Weights of a small contrastive image-text model: text encoder layers 8, text encoder activation geglu.
Rows from block 3 of the image encoder of a small contrastive image-text model, named by matrix and row number. Rows with one number belong to one neuron. Each number is 128 + 24 x the weight over its row's rms, rounded and kept within 0 to 255. All counts start at 0. Numbers have three digits each.
After each neuron's rows are labels from the 100 images, of 14848, where the neuron reaches its largest size: "strongest on" is what is common among them. Only what is clearly more common there than usual is listed. The data: photos with spoken descriptions (Open Images, Localized Narratives). In brackets: how many of the 100, against the usual share in percent.
# gate: MLP gate (encoder.blocks.3.mlp.gate.weight, 480x160), inputs 0-159
# fc1: MLP up (encoder.blocks.3.mlp.fc1.weight, 480x160), inputs 0-159
# fc2: MLP down (encoder.blocks.3.mlp.fc2.weight, 160x480, transposed), outputs 0-159

gate.468:136114128077119115077151115124153134097137135131152152140061120123092136123160177135143105124127120113139121135139177132129106121122167139163163111169143134110107116124130102151165142115163117152118134105130135158108119081086150085179100120110138162102145103167139108112118067079118114133124151145116131137111107135135134080145106143144139059121133138139127140120136146135151089098144136097140138116117112133187145084131145128148086144111134176155133163149092127120135160108127136
fc1.468:135163110184138164162087161126114123138115115130091108130201130125160114109091100137114145112137125135112129117102077129122150143129091130098096132093116106150141121138124156123086103143091139100126119148132132112153153151168114159070133143131123101161129147093110156147127213172141145121143106113142142129128145142118106186127152110095107176137139114115128123129110135120114169139114105149147120130148131137080113160135125135114143106155140092106112113109166126126131071157138104
fc2.468:114125126110121127112143176127092137112126095148130212148140128132128139138120120112186172080095108117137172123117113158145139118128137124125135115100147110144138124082159119112070149093120153127129141080139124169103111141136132129104084133049129126134143091141098157124116140084176121121105145109096120150142104134101117127167154113164139119128125137127139174084129135142112156164110121137138113112129138135124121156102114079131118144092159108119110111097147132135080137089141096
strongest on: text has "road" (40 vs 7.7); text has "buildings" (34 vs 10.9)

gate.447:140122149118121143118092120028114094081148154118151166129126149119165119115134125128071177131129169152125146151133104125153125110101135137142124110113090128126141131131174145127128100133114150151137142148066143141131127152103130144145126126173147085105120134148112109126106114125168127151129124123153103142127137173109074111117171131146141102109141151128160159090147146144147105129126037105122143154143135099111135140129112078164138106105145134090106113122135127157147132134120144
fc1.447:108119132101102088123148119177135159137088085099119119169109133135125129134116123144161129114135096148091074116146161129094108152142149131136148118114182101111095134131117116106116152123136156116118130104160116075130145142140147120080143147051140142112116079111140143176177135136089163144149135103119136123146104111155145168127111121140114122160124137119124062196159099140115148133132174145134120103113130147165110100132173136105129122155142138132115129126096150116139118149119104
fc2.447:073111151080111081081124103140097097140110126148086151166152123113154157145096133130107098120098127148147130151177076096156129130203137122084107110118136105093127146123142135128127161129157152149081106128091106151138116148119103102137111133146112117130147108132140144131142124109109149152111124109147151103104123140084154127125109104137146146146101132144156151107123095129162138119102139124169127134145119107130119102129085103115117071120126114135119147091043113132150107137101111
strongest on: text has "wearing" (50 vs 12.4); text has "man" (37 vs 12.2); text has "woman" (34 vs 9); text has "smiling" (30 vs 3.8)

gate.415:101129136132181121101102176134115117097125170128082099148153136168165144128110127139156103127087106119122130080104139157110116119157154148077149122150134119137094130110116088139133163136146158109140112148118131106155140139048116142145156123196107143107123108105162090143116141153103119132151118113159125129084127098171159094119127113126111141177125115153112095133154095114086115150127131174145131123101151119147094125129112120123101162136132151082141145130171126156134142127114107
fc1.415:133118153131134105113105123117149113143108096131135131133131124133175123181155115111158104137125129109139126157099116161104127161140139096123143109180120102136152123144121130145089117142123125141148142107156123132140119110074102133128171113184133158098065088100122060098110123162112153157137122132131125164169141113137122088119136112134138105159155131085159127121083138122070188120126152120124134122123163101094149144098127168141108118156113122151149101117162126124102079163166128
fc2.415:114112096122135106129107123136123167183140156150174116124142096068121103111121119141117100108121115169143125136125140149166148106102106151156156177114110124138146089139124142128129177150152108107154102141093099157137141108145137105165123129158101137095146161109105113159097130147074134125118134149133150153107117114134122129103108097081105143115083114135147122090123124144161114093153102090104143109155128090148059106130095116137116112119139131132120156148163086116089171155122091
strongest on: text has "wearing" (29 vs 12.4)

gate.329:145124126142114118120136100131133185111141146079066110132078096132126148136116089127157111126140107118155160146131104151113125121186135140106126147151098107171102093089119155193139130107167125185110108159114151178122142169101109126090135137155114119153153185108119128107118129103124088120111133111152117127143134136125128069144108139132107137123123068157135176117144127106159120129151144135178119132099139129137125120135097131116111089118117149092112137129133142171112160130106144
fc1.329:162119117105121141108122156127123177159111114127159103129127101154179138119126122166126105130140133140155110132082159133102056108140136095108130136128082180128154108143094119115110093177176148113115117093180177122130149101128126099108113165132082131107108127107149114111147150124124118123105093131143097133188130098171122128119112100104146125172133129144131134125101143114112137155136108130111104151155117090101090131159155108127163124119121122130154144149165093170107166156137128
fc2.329:101085132124106118140127130128144085100128149147117134145142098124149175177135122172121104093128121122117101113116134123118092161134181077097146163161089170154093087125108141133174194061132118148157111161155103145144123124115118105137144128140106117126110134100136168104109112143162127128135137161176134084117114124142138149147115102129115130137090089133150127147137148160152124113117118106090169129095146138142136094156165095136111132103144126126140103131079105117147124128132088
strongest on: text has "lights" (43 vs 7.5)

gate.451:127124122180106089115109116103122177095144164097112147056107124154163157135106103126123099101136121120100151155155108192114106118116160176150078149145138119118163100127146138095130141148152157157138086159088137168115137152106113135139137134170144103120154102110126162153112103142099112138134124136125152125151129103121113152140158101142132141125135111128136137138064110111167158121087196150153077140113115124075127126118121109132147096121118109134133149128134136131149118119122108
fc1.451:132141118153167144142102158210126116107152118114123070143135103150145108069065119131117106120108148147173144089130136150120133121172081116129153147146132078130125141110144093136099145128124106115138111128083120086155103136134112145151128109151154143141126137149128156147104130169123090127129113121109111115134108074129124155157118130175116134124184113106137089099092109135136141119123147138123167114152101122160176109123087099121103157113128158123129121125161166149133117118150159
fc2.451:167140149071191081085154102113136149129141150120124100145166126170132109147161085129126113115080126108125114118135071145135128114155120122112130132160158147133138132112121161130092140144138131110170116154142158088151125098161180124125132119165146086136092098136107129141132107127104134105156088142116114116116116126101053104128127134148135116098131110103102154062120144120131118105148121125122122158099158104092103157125134130115124139111099130091118123134137163164107169100136104
strongest on: text has "wall" (43 vs 20); text has "two" (38 vs 11.1); text has "sitting" (35 vs 14.9); text has "man" (29 vs 12.2)

gate.128:119114097136091088146098121106146106109135149136111089131138122166132072141152112133078120127122120129136121131098108124183108143096139164160130122163110156126094134139113102140117153131090153135123127154145120129141142117137142106099125137096146106116112106130100154165143134115143151097108107134123119124142121129131124103150159108179139098116138131153124166165190131124142137145203148180095127112143119121143163181139128129047127124102142136054120132128110123141101116169109140
fc1.128:107126115157117139118149126143140128143143142129159120073137137123104129140121135149161143099145155115084095092172133146166123108140144160143135138110091109116183119137107164078137124154125100115137098135163136160111095138103103116070126133110145109136155143117137137091112104102117123140140123127134139152154082110123086143140144111107147140159151112133094093097120118205137114139174171136116116121112149146155159162126124106036152115129141112096100151086118148131152146129120141
fc2.128:162102127162111152123109115141135076116127094113113105122166059101154162120127137120148105105136076104091158128119134172117135120117136140133135122087101130122136113118113132110108140129147129152152131159121121125144133106117137095101145145115112169114161147161143125152152149120111085168150120151092137133162124118148159116127145045115094163110118122117180071140118156117129146142123091133159129085102133166177128128140143135146073128146148163142125126115073154150101135117147133
strongest on: text has "plants" (38 vs 10); text has "flowers" (27 vs 3.1); text has "grass" (27 vs 9.9)

gate.148:157134127123125107163154142153126110115156114174103124088138124145157118141095155084129142126191142110183114140108156140095127111157103087143141123157091118132119127127094095134127115142157152156162105140147151083120108127129146133163108129146127098162113146128140125147092115122075138158108115147141154100136157117127119142119121081141133148157068100123105100120105160094138136108140138140125097184127170136048167104109139109142124116148139123095176151106110116136142112134144106
fc1.148:160127150137090113151118148125127142140119130109100115081128142114102138125156107128141103096187172136137146143163129137108157131102112110133135159101146120108121095133114142118158164118147105081122119103071129105117131162129174098132118108118132142132105155084147130131125137090130123164145148127112167116131105156072105117196101147110127151135095158150152157109143124146081161118151131124112142087117112139116120092088129135128168110116157123156129123098084125107156184174127174
fc2.148:131109110155095124174182126164150119112144127094100158108144094113148109122116141139078132103103122126120171125126113121133132080139115141129070111110148074094125098142145130129117101116113138127124120088149143133117167154119082152115067142099164126176140093135102158106118116085129140134096114116138104131180147106156147115139162119140162138111129122124111148123091135083148071158136123131143098135139086110134158100123144135103165134100148136078111154121116149117132152101108100
strongest on: text has "wearing" (32 vs 12.4)

gate.270:101104092107133100109098106141114119101115130130159132150112143147119105165116127104091135120091092128150134119107109113144115127167127176141136142094122121113131124100182128136185165145133154120098154115163080162136142117137149171139108087131155148118127113091102162141066052125149122131175132143139129110151106138139141131119120120093108101157181161111161128114106130145114130115110170151138151181127117116167129094137141112107108107116161131131173109125099100130155141158141115
fc1.270:171103125134136148126110115118116145126181124146142121158098098145134180163109124124152168096094171077145141088113081118119169142090157132120102139153143069142125127072128120149135133125137096137134124104109109139145166119109120098102140121121107096161147120117126127164162171159141114114128100180131137154154081127161115109139200105121157136152114135134151092095129086135090136116137147091114130113144112095131104119085143159165130138121144133154113136139126113100125143151127108
fc2.270:111122105122107109137132125090180103130151135137127098141139157134118110145120127126122137101108097123112111115131114111127121151106134116124128109142140118103134183105212102109151081125187132142106112116151116143130125123132115103155129110125132144135143142120083151165148115139108131121122098157111153119144096176147092169133149110112136139180136154142127111124143092097173145111106079107143144081100077120118084159117120115117123138137118066161148150167112088167145068123131120
strongest on: text has "sky" (65 vs 24.6); text has "trees" (59 vs 27.1); text has "buildings" (35 vs 10.9); text has "water" (31 vs 8)

gate.388:119106094154141088124120118134102118105140139120128127140195148147147138139119077128113111174151164098115151105124125114120124139129177094109081147144093143141206161128111100125124105126114132078130121130187114117098131139108115118105125137135130154127094149161132107135107120152108132107149131145140170146130140161132141114179069122127162092083105117118148131160140109115134107186162113108108097146172117127141113160095142139147112130086129103113145118145151122108103115178124128
fc1.388:143120129137108127138110107111105114142082123140128106152103056149116097155172103134135157095125113165158152164146122092146127086109111108131155087143186144113075148125141124122111140128125147127153121130132111094110153128172153134162127122149121129129143129112162130116114089150172136141097152094162146105147105133135106134096158104108090121154150126157111155118121089119117121142057137099172105129133142106114132134112098127120135184156101115143096147140160172144114111124183145
fc2.388:152153106166154165081143116169107117166107134145087114170096177158146159116101134134132177114108143082121143120140106113132123133119148099143115121161147132135129174149148149136090128131181105167139143149152131129126126099102126128154124130138169140136131133118140168100129123156112111133124122097182075135103107158136126136182130161175127091152162126112145150116111118141131107105142150083174107158133116139157117128139134132196142122108137071137135135151117135136154120118164113
strongest on: text has "sky" (53 vs 24.6); text has "people" (45 vs 21.4); text has "buildings" (28 vs 10.9); text has "building" (25 vs 8.8)

gate.52:167106147139129152126087112127121177093138139148151112169124169119109147189118124124165159119205119128135138113116099114133129116144072127111118137164116133149173133117109198121136136124123130107107114112165175132120137142127126144166087115063110133135132108154134128126095138167109117115136091154113145135144166125141124112114140126145146139094082131101108066164152107142145100114097110114136135087099121095151107162104096126110098130119160159139116096113130120123141131117140120
fc1.52:110073115127120079112095135085129110120151152178150147114149127115107141085131085155128105144097162158167145162129101110140157096136129107111137164137115101128116118159123104126128131119127178098127150152146142135131120126153114108142122170141079139134124116105138087137118149106123135122143102118123164150095148112147144102126151125083119105123108178155142184119135099131144133122125117157119153187129111118113147095096100085113181136113175103124125150155094108148121170175134101
fc2.52:152118124141124104155170090156077164160141129166136094113166110110142125110152123104167138106146105147112129137129138119075117118082115136150135132134111165185124128131118126102171156141111130144109140147088121134129116108153144095086133126120092092118136128158082107155115165134132112129114121153111066103138149143124114138084129104104127113178130120169148094104118160127124158112146161119161048137107140132119124144093152104081110148146103110113114092141118132113133138091138109
strongest on: text has "wall" (45 vs 20); text has "man" (35 vs 12.2); text has "wearing" (32 vs 12.4)

gate.6:106136107101142179138068124133111110155115142145131107127115149180135175115166142156134113131160131130153138099154114098126094151155104076133087116137125127166113101140139129124105145120123143117127095144127126150178149134125103138097121139097116108096096137116094130108134155134163184125122146090114146107110142130104189135114132171131160120113116134117107121107110128164161129104114130146122109163137120159133193143165162097138176093084118115113097102141124084107140091154118106
fc1.6:125126124073169132142060105122094113133126131115150145149121142140124128142145145139170160104188142093165122179144101101124175148118131090104068129131101107087130133119153135129105137148175125154155107138097141121162126102174115070136134140173117164116116137162107112117100149142139156152067112133136142096145101130159142109124148143133159119156100133096139095135129145111145136137111102085113128113137140120144115156151147105112188120104127125114151119129137095093126116129135105
fc2.6:150140139112115128147142123096128122138073129097117126117138156120147092102138207162156103109110119118130099125142139069127101090152116176157174167130101125143107146150148120123147119109113115137114107125118135134094096199146151157127115125115060124104109108162087168129115107183128134132146138139127114098117163148115119133125140128119160122107127136116085135128155144109121091136119105110139150104184179092118132125113127167139133121136105114139081127129154118109164151104091106
strongest on: text has "road" (39 vs 7.7)

gate.350:143147081129156152106118121120110133164145167112112150103173192139119097138092130176151108133127112179164091108127124128124149155122147164153146096145112133117110121116149166096115121164121123095115088128093148158123118157105118100099144115137081143110133140121147112146098114169101060133090110153138098137095089129107100106094143163107168119117115127125122161137136133171124120139162139146198121118099103145160083105151157120130132104112126140151148121120140115104143133122121126
fc1.350:116132158143078117126139141153124121138090143123204139125125140119123135121095124153125122091100109105140110119164131131164132065102145116081112111131135140126125094117135115128193170169127118122147122139115124110131114158119147153153118138107137131140151128151089129097156100084160128140087166128129152148111150116113145143122166115123085071118135162109145163126144090121155139162105114138101160119123111102104115108093150169140145082174086147122139135156108125130125157095081158
fc2.350:102110117151143119118151089130127167096157085147114169124141153162118078130110118114151139142131099139143105097085148087121129164103114106118090113145190106138160122102142103118123084113119116150150112158091169117127118148139122121102165153112151095126110150130131115107118167142172116178120127100129163134155155177117162136131146136106158089091141154140091111138108105099131105130147124112106100117104124121116142115142144137119120184131123126186147134113140092155067100113141133
strongest on: text has "road" (25 vs 7.7)

gate.171:150137116118127115121110127141132116124138128000133127087120122132117100119136155125123133097139126122147128138130084151092139117112121158120119138118118122106079139122132098137152133127140175136123140145136125128104170128150131133127231144144125105122117133129150136136169135114132131152125118106120140190132144125137123110133149099126125080129148153142126150151146126126130129118094108059122118119156139129164133132118115128127131146158123129102114096150132160116118135117130111
fc1.171:154143121120127102120117128142128120118131127000137129085107125130124097124128148122120132098120137124142117132127093141090136115111133166125118133113118109116071142125139091127144130129141172132124151149144128124116171128155134127131223145140131103122119132123150127138152143114128132145118125110119131207127146129127133110135143100127123090137149155154124146158144130129125142114092119061125133120158135128165132122120123139120128147151119135109132101142133163109128136112129116
fc2.171:103120112129148132119106132108132113154137128129116121148137159163116144123092178119145076154135133145145113130103114155124092131124114162124132133125134149077105104103143123122147141148123114136085143130125133137145082109125121154152139153118096138137128111106118164089176153100172101157129150132167114221098130109156161092157147187128157103094116155108183079151130133080124125110162135150119164107129102138106117110115131152142078093123113139134114105170144137115115141106151135
strongest on: text has "wall" (47 vs 20); text has "table" (38 vs 13)

gate.455:132154103173127117155087108111121154124133112112149080110106131103132192093109148132129127108154143154131147156163113110124134115166153153106153140176129104143133140078101131129087150150101145141174103128050105124130119126089120188150135148145141140163155120157103133112130118101118118134126125116103085142154124152116164128131127146229117162114121108141119104108113096100147132120112132120116090137116115111092141106133118143126114160118121153147122142089133161153106119124125108
fc1.455:117111114161127076121085160115134121155121137069144085092090109143130116133091122115129187101145145102117115140143152149113197111173156148120119150180119106140126115084115123184111105087139108130112125096090180103107124160123132128147138117155126163141151119124123158119128122126122115124160142144104169123138145113125112143148116095194134141130139095107141102129138126147121141101118157176162114178154115137104116142102118089134155108141149132115103141098111129103107140152155113
fc2.455:147133115042170179179137121075116146124163131047132139083180144130101106128148095105152125161100112106146140137138117125115109134096085117140135090124090109144115096122111104124101101146103098100135129149109156122155124155136136151138133123161153155149088129145120106127131160112127158125155099154136128136093103153127145115112126117179139132128128135104161162079139120084168115133123107141098089140114118134121152122121133135138120158143140158123157130140119171133118148107147113
strongest on: text has "wall" (41 vs 20); text has "holding" (35 vs 16.1); text has "man" (29 vs 12.2)

gate.174:155119130150118132116143142082135142124128114185101128154100130177156122108126152073143137131099141132158108157152147080129138105120093129119157079142128175141168131147103122148112158114132143110128120122142107115158139072161107134097106127154130085148102165157111135135111105114117111089075179122113113115123162167089152128138125149124141107123132102147137102132099098109141134127140147102085114100132129148126127177149137179101116121093105196125156151126147131120144161138104095
fc1.174:156157126112089123097121109127156141148112147130071176133129145151105134146064160099099147171119174158160139134170104155136114106137067165129111108117137177120109124117109128129126127152149151075138112140108134125121128105124105136095109138136140111124120148130140146091122116108129120133120181116095103114115156138097119099120110132092125093170137155102170129119092117140111150144081137096140139117140174123142136138189120123155133123130137149190144110148099087140159141099106124
fc2.174:142102142151127143139142140143155163072099120111103156132088142148106112140126168124122168143153138126109148117125091100146149130095145153128131147137136074149116134154126155144151118101119145158139112126186134162079178128179116079149131138117148067070126114139123201120113102113110121154131150152111131078111108130125130099108135110144114099117150111098133145105145127126107068158092122107109110122120139093148111119111139179121097101134135119131150122101155151129112116094124121
strongest on: text has "wall" (43 vs 20); text has "sitting" (40 vs 14.9); text has "table" (36 vs 13); text has "woman" (25 vs 9)

gate.232:152106128120153146102142118109098155145127077128140124134149134097114162127089130069104125106141158119149108159154140084165109114192093124119093131139119092121140138139080115171113113163089129167114159141129126135151159126092153093116140146112157127118120125129186119118127122161129116093137069128122173137082120132128136098146154147136146090140145121130098143096112157125123128120112154136110145128109133131132118089144170141137149171153188152113102144127147119110142165116069123
fc1.232:117148159101132127105101137113159131144122126122120149133077095114130109133128132155120087122134074041113129135130108155141115148125123133128113138123147135122104125121107141128159131095184087118149140149115117182125134112142160137086093095106158164110119090162121120130115104141146121129116170135123165130153145121166125134100161187104157096126092130151126189127120061133129120130120154109123100136168107132144110144103136168158101084112147101154170138105131131169134121140115140
fc2.232:126112105125143153062132101112056118136168168109133105138126162163115130123140104071127112126143132102075161104109139125134135142119109070117110126107126147140132131115194134124137164134096131103121137115138132108107101102099145139128144103140121118162163139139149142148137141124150118107114113126120120119124126171137134087165155102094173085104140130067087146129126098097196124144137130108137141152101111114147168099114133116081122139158135133124176120159135153110132131129117098
strongest on: text has "grass" (39 vs 9.9)

gate.218:133094129099134149154113139146139108109132098138147139128139180208102141125139114207124090126124137122135152155112127130117116119120135130141157144124136127158130096075129159153136130070132129112098111135163013144168124086120131124124115093137118116097120133124101173157127143122120090073133123109135139147140096139098102132127101146122124090188130157143148133150122132101144112135129133147150105120103141122117133176122128140118127132126142135140095118142141131136103141170101138
fc1.218:138093126110139141142121138145147098103135109142147150117126181209101144125134104204125102122125141126141137152125130121111120115127142122141157149128133118154131099076135155155130130068128137111111123131159003136171127105137134126116113096142116118091110145120112146166139150125127082086145125116122137137138094141097109148134102136129130102197123161162149131146107132100141117135122125141145102117100129124110132171114125163125123133131148133132100118135143121137091144158100131
fc2.218:152177126125121151099160107155094105130157125114112130122135129186123142100158109108082136095124098091121107135151093089157123115107144126128120156099135088087130157093101182155150120110124109160160133160108094098104143088114126131140143150125116127132128163094150084141128115115121099115145148161114129112124152125150133153107124087106120140165143133117144118151151091153100115121100195131147200085113124110124131120141149103121109073145138098129163098126148147131160105123147134
strongest on: text has "plants" (29 vs 10)

gate.160:125108144184143135121144112121108114096117144131113106140120112120124160129099155130110109173101160154136141130093123141194111112110157112140109135129178119107141130121103104140144132126134155133142152139134135111109150135134147127143081122129101121150130112130117137143044157107161108121129115116118165135110117120163156151148085117115099148152127202079131130141102100116167152121150168098158098119123145133158151190116105098120116095117058106125146143125138107129163133085123090
fc1.160:140112136178141119204137131098151098149160148137131136115143133146117132142132109111122106070091122134140096093093090147189153110172142104108121113133152120141119125167105131125128073136139126103097161108091127101140122134131126137150146132125144129129133124102129084154113073148088103112141114096148100155144115143155113112158104143135109115085117115100143137106163174131100141144150139134136157121125123146130142156123142099125149124094181130147090151121115137086122131211148113
fc2.160:117121140152153126137125155154128097090137135148123075126125119103122140077115130172089142091150113111126140126103170134105175112136109088129121134091169150130070138124142111106145137104159131148169130131142145144094125117131169117158159116134102121151084140142094082118120127131067129155135129142164111152174130158140122110097133155118146122144094126099115095099101127150109124098126106122120124133124108142119102111153173126138097137166145146120068172107137110133118061101168113
strongest on: text has "plants" (33 vs 10); text has "grass" (26 vs 9.9)

gate.249:142139076143125164157121114110160150095106150175176126108100088131119157124153134115109116131140188129088120112148149116134123147145117107135151134149139156119103165156092149114128147131121116144077112127112131183153105112126111105173159151132136146143151129119149145159141110091128121096144126158137118107140147131117134124140145086090126087111082154124086116151153078152097109143104168142085119131144119084090108160083090094106106144112157111151121114161126156114135136168118133
fc1.249:125127114139131155121143157124055092128122164160114114125172131105140176130123129134143118107158134132124128140108125133131127099108133128187125099129127129136117131081131128146127106125104060104139111135074158125123129131120124103129163149121109119121150114120145190121117108078131138108161115104140164135150079150145152197146117147153123133113094148114179123111129131134158123119111153141140119127098068184142115073110106113139153150083085127154153153124113149135161135098136140
fc2.249:089099138135097146139113117122127123127112143134123102132147128139129158140144098121134090109119126103135093154079097146096081137150134143121126133113174124164113141144142168117134104134173137149126098175144113123074150128152104139118145135163144114139142143166132144086100120161134105098107157150148087114149119087142166138165134106137104163135118133111093117091131145167127098128117139135102167110098123182107099122133076144091128114186127125117181177121099147137158173094118142
strongest on: text has "grass" (31 vs 9.9)

gate.288:110121124114102141100113136146122117126122112137120152121128115122106125083142179147130145151147137154134132131113120161047140138098102097119169107100163135114148142167182166120125136116154133138105190151103127108110113100088131146109118133129126208149132178150136111113159132135125097123117134119119117135109126106110120140084184152141084136129120085136155130102143146091151112117075105186139115098105136144164139125146164115117109125160138108137133145125107149145073137096127140
fc1.288:117128115108116128078117138162111088143111107116136158136130138117090122085160153146152156140152133162112142101134133157084169124135144127089166111117132125093176147129155091126121136129129145138111171128114141133148130102084132148127131112146117207142128162137121117117150130099096118121128140150108105133132140068119103127137180140138113112175105132128128139109121119096154106108075089200088136121116129103146128140148170121123122135144089121142131145118134161138077134076105171
fc2.288:148145098131133113092102128131165120070135139125123111146084129111160141102120116103089125127129124101113091131144153156118116147114134110143160162126157151131113145174132164107141154157133111150124127142146125143108113106177139162142129108135159105141139115128126153105116105112166108181147166126147134152142128132139197109174179119106113127102130110111102028150116092124146137119148144130118106115109091144124103110147117169110100131181137153130087128110094097158145126106117148
strongest on: text has "sky" (82 vs 24.6); text has "trees" (71 vs 27.1); text has "buildings" (28 vs 10.9); text has "grass" (25 vs 9.9)

gate.396:109110139088135161179117135093157137095162147141152109093096072155137127090121179121152131134126143118124141136131121124142104086104144176121134140150131103125128125093169106143130150115135124136134087113150096149103126128110129081137099119132115103143125126113109081145124172097120145114075144121124122157125147140112106133129090184101106117148092148142130094166105154163206116116119141118126142136158138111132093121111163117131145114126101158146145092172137131143090124148155178
fc1.396:141130169096140068143106128106142106053141126152131133169129137139119139190126106146097133110148137121114114135103142109140135150164106154143119112080161159101123107134136139141123142121086093131114178106142086122110107129147115151134142131130175151089125088145143181135133084122117126123186178115153159113117134112160152145159127164119107150168137102147141122134104086113079135130129120090169162136135121121129112145114111135129095143150129139144110092095099115126126152134132086
fc2.396:169125141150153133086167126170166160121150140139157091143106106136118107130154107131118134129084113118118102132131116145142154102118127168150119130178118089130139145105103131193128110162160152127119159154132110128067189105120096126121111103136135133159117136137133104148140134121121117132156131099136142089096097129134140080093159128127146108120141140149146126145109079173149111101138122130148153144102111095139206146158121135113103138197111120157140130121098178144140136130121131
strongest on: text has "lights" (40 vs 7.5)

gate.293:123110124125127162184122126131140122113144115108189132141158150181128134126141097156094098151114122128107165160127131139108098136079155145155123141120121138147191089087114129107139091064124106139125084121187056129159127080147127139123115097121097117125132127133117183151113146110136121080126154121125132148158130110095102144123097118132124102173099141146162118153118136103145147153106162135154112113114165123105138157117110141109103155137145130134111117129125131147134123162090101
fc1.293:139153115143116133141156119120122141115130129146089090138134087085146115115133151097123129162123114105142118099116129143149143157130145126084094112133093154115147226180123080143120142181142108137130128121106180114101116140145140123128153142143132117153149116149142144124133144149138173146090118146141122108151142117173151124151146135118136120064139094087093115113156127119135119102108134133114143117117077153145139079145125087100144129107122124103124134138114135106135123099220121
fc2.293:068103147154129113124094169084142152116100121110117112123129156109138131135114148127164121159123172124135167129104120124123148118169103135132144078150111138163141102169153047098141124150126149132110122110165140135186105145128141148151112110103171117116115115160122147123156158143144171135147121109132141167154119121105124155145111167162139129099117110150135125110110128119133118119168075125108056150153143141134148104117101145133156190108113156160108135115133104116113165137107125
strongest on: text has "plants" (27 vs 10)

gate.475:120159107106118100138158143131154138098071098109118111115117131164107126082179108138170163104133148180090139116152098177113143140124122138145144113118103132118140099131156119131114097065107146127112154126132122113114127132101116157140116111127141153111145155089120160140124162144117120130101100121143116123128118124131156118132140118128059094125140083104072117175140153126148171167114134172118149145107164079129122132116122100138141139123168174172104169166130106127100115128144117
fc1.475:195164145115176130175066117100119123144178146146173133147131127174141119136119116124120117134139115176120121148108174121142130109115077087103131160145111104119106107150085139149130115086126124144088131097133126114141119168143101103136100139120147097157131115135134125101122089129133118155155097114129166130116141117143139100152117176094165152127151201148141132085129096134107105118160113108123136116149098088129097131118114128130160182128144117094119129115146111125143119111097135
fc2.475:110130141164136123173161092129121097090119091119107174196110132113119147168120115124193155154119139164113111121133127143107151110162082167126075118164121151169136112087111127185086093109174130134113129106124112147133157171112122118163127159085140096126133170135129147148144107151080152101137134130139173120118126145153123094138139127141124140169104141139158149135138144110104157120146168125124096128137138141145155129157127124132128128132071104117147131122098122136160116126117135
strongest on: text has "sky" (62 vs 24.6)

gate.118:127121124118092145130138173125117131133127104096132134120138127130106159153121142065137108092108141135150131118124111150099147118136187116079136156140138146115133100099133128106161123153127142139116147126111093109089151121146183109157125107119071107151146127121138135136109127070146145133140122240141107136154085140110137163139163139133135131121116130140132142105153132090144110146120105144116096155173123151106134116109146101087129107130151133159103130111102113181089172090142140
fc1.118:133160113152124144083121140116146163176122148143134113130128149133142102122142148085111140115118152119130136120146113105150109135112113161121121138109116100153175079133086148097132090121138106112120118183129097144128134098134133142150118129146159114088120123114160112161143122145136118090159137059104116134079132132147114091140143154100137127096160145097113125133206145150139107146126167161152115131127111129174121108133114169170129157102116116070123113137155109058104150160115135
fc2.118:116117112121166136125130111128091147122096105118150114106111146123162145130227151134174108140142123160101104087146105145153152150108104139128123080103076144112107107122171118126084140135145148123122132135136130126140113152132130108153156139102067140086139107121150105138120155117147131134116157080075147098124123130052106148122079138147101145151149130126142110128135119108155144109107168143094121158135088134165118117133139095136113124096099118144147159117154148096126145147147141
strongest on: text has "sky" (83 vs 24.6); text has "trees" (73 vs 27.1); text has "buildings" (29 vs 10.9); text has "plants" (25 vs 10)

gate.132:128119144107105131163146139130118100120107178129162182124146132134094157150131125132094099123098098139106136167151122128069109164144131137103165098140146161098132132141130091140132171121124136140109167103147115121144134140132119148141158116114111133140130154161132151117108109108129132150124124193130098137118084135078072165135153117129105125123129082139109133132130134090137155123123093142099111094139117142099100111096200077110116150148123120153105126113122150208129149092137127
fc1.132:116137110137143111108120125129148153162160088124103065143106103146142088091129147142164170104155130100155122086110145123174131109134121115148102160098117097141136126117104138127115092119123132090162108164113125171127113138141153111128110105149148124110112084079126109156153128116132118141148123077134163143116158125165166096124096142127134129145122153119146130125146117148103115134147160105148155159131138103156150151167072179153137120113129119106145127129156100034154120155133126
fc2.132:120150141142128125132128118127101126129151083091125125162131137140119128159153187097128138160140152131086151113095112083154130117103134137164115114112126097117127157134132117121068115128139142144135122110136108131134116149120164092127142119113090167094075151121144115159153100141176142097127106141119119118123138104071098138122081123200101132155159154153163142141144144112147135090129173187130128143116118101180118136119129100127171108106118120109155156136160171115122159120171137
strongest on: text has "sky" (83 vs 24.6); text has "trees" (62 vs 27.1); text has "buildings" (33 vs 10.9)

gate.10:139126091247128131198139117155113117103155116126096107126118133154153128117115132135157100122070122147137118121108153136138164123121132126131106122124210134118143128105127120137107093132109149141118161121117136107119130100149149148111133141115138089164131110113128122163086145122133100090124128126110136136134109115114129155165122125099097136118127078095150139109119122099110134110211140160141125119120140122121131140107126138156082115135148083164105129101114171129158140125135144
fc1.10:124112146000119139067126166101133142150062149119115140147131147106108132131123127130109175137172157121137129142124088134118080153141110108115142148132045115120118119130150133104147149134137109147145122141131128142136135139127124125154105135121104151114146129130125131108166116125116149150122122151119134113139143150146119101103134148139167092145119172154130134130147117159144123108057104103133110142124113131131117114141114119116161125147108179097170129132134109176140113114113126
fc2.10:144142132146137094172150105137139122125120118090159172143114158078114159159092137113125201128115145132146116096152059160086102125111115105145136104144138077114156116116113136124129121143138138180133071066124122095149110162059121108161131101139133114088156135153123141108160117111166140137096101111105131125109114096129130131186154141136117154151143120146135132137159137114144127124112137161115135117133141102142116115113127171142147093132129064115134140113115124154141136145127132
strongest on: text has "plants" (27 vs 10)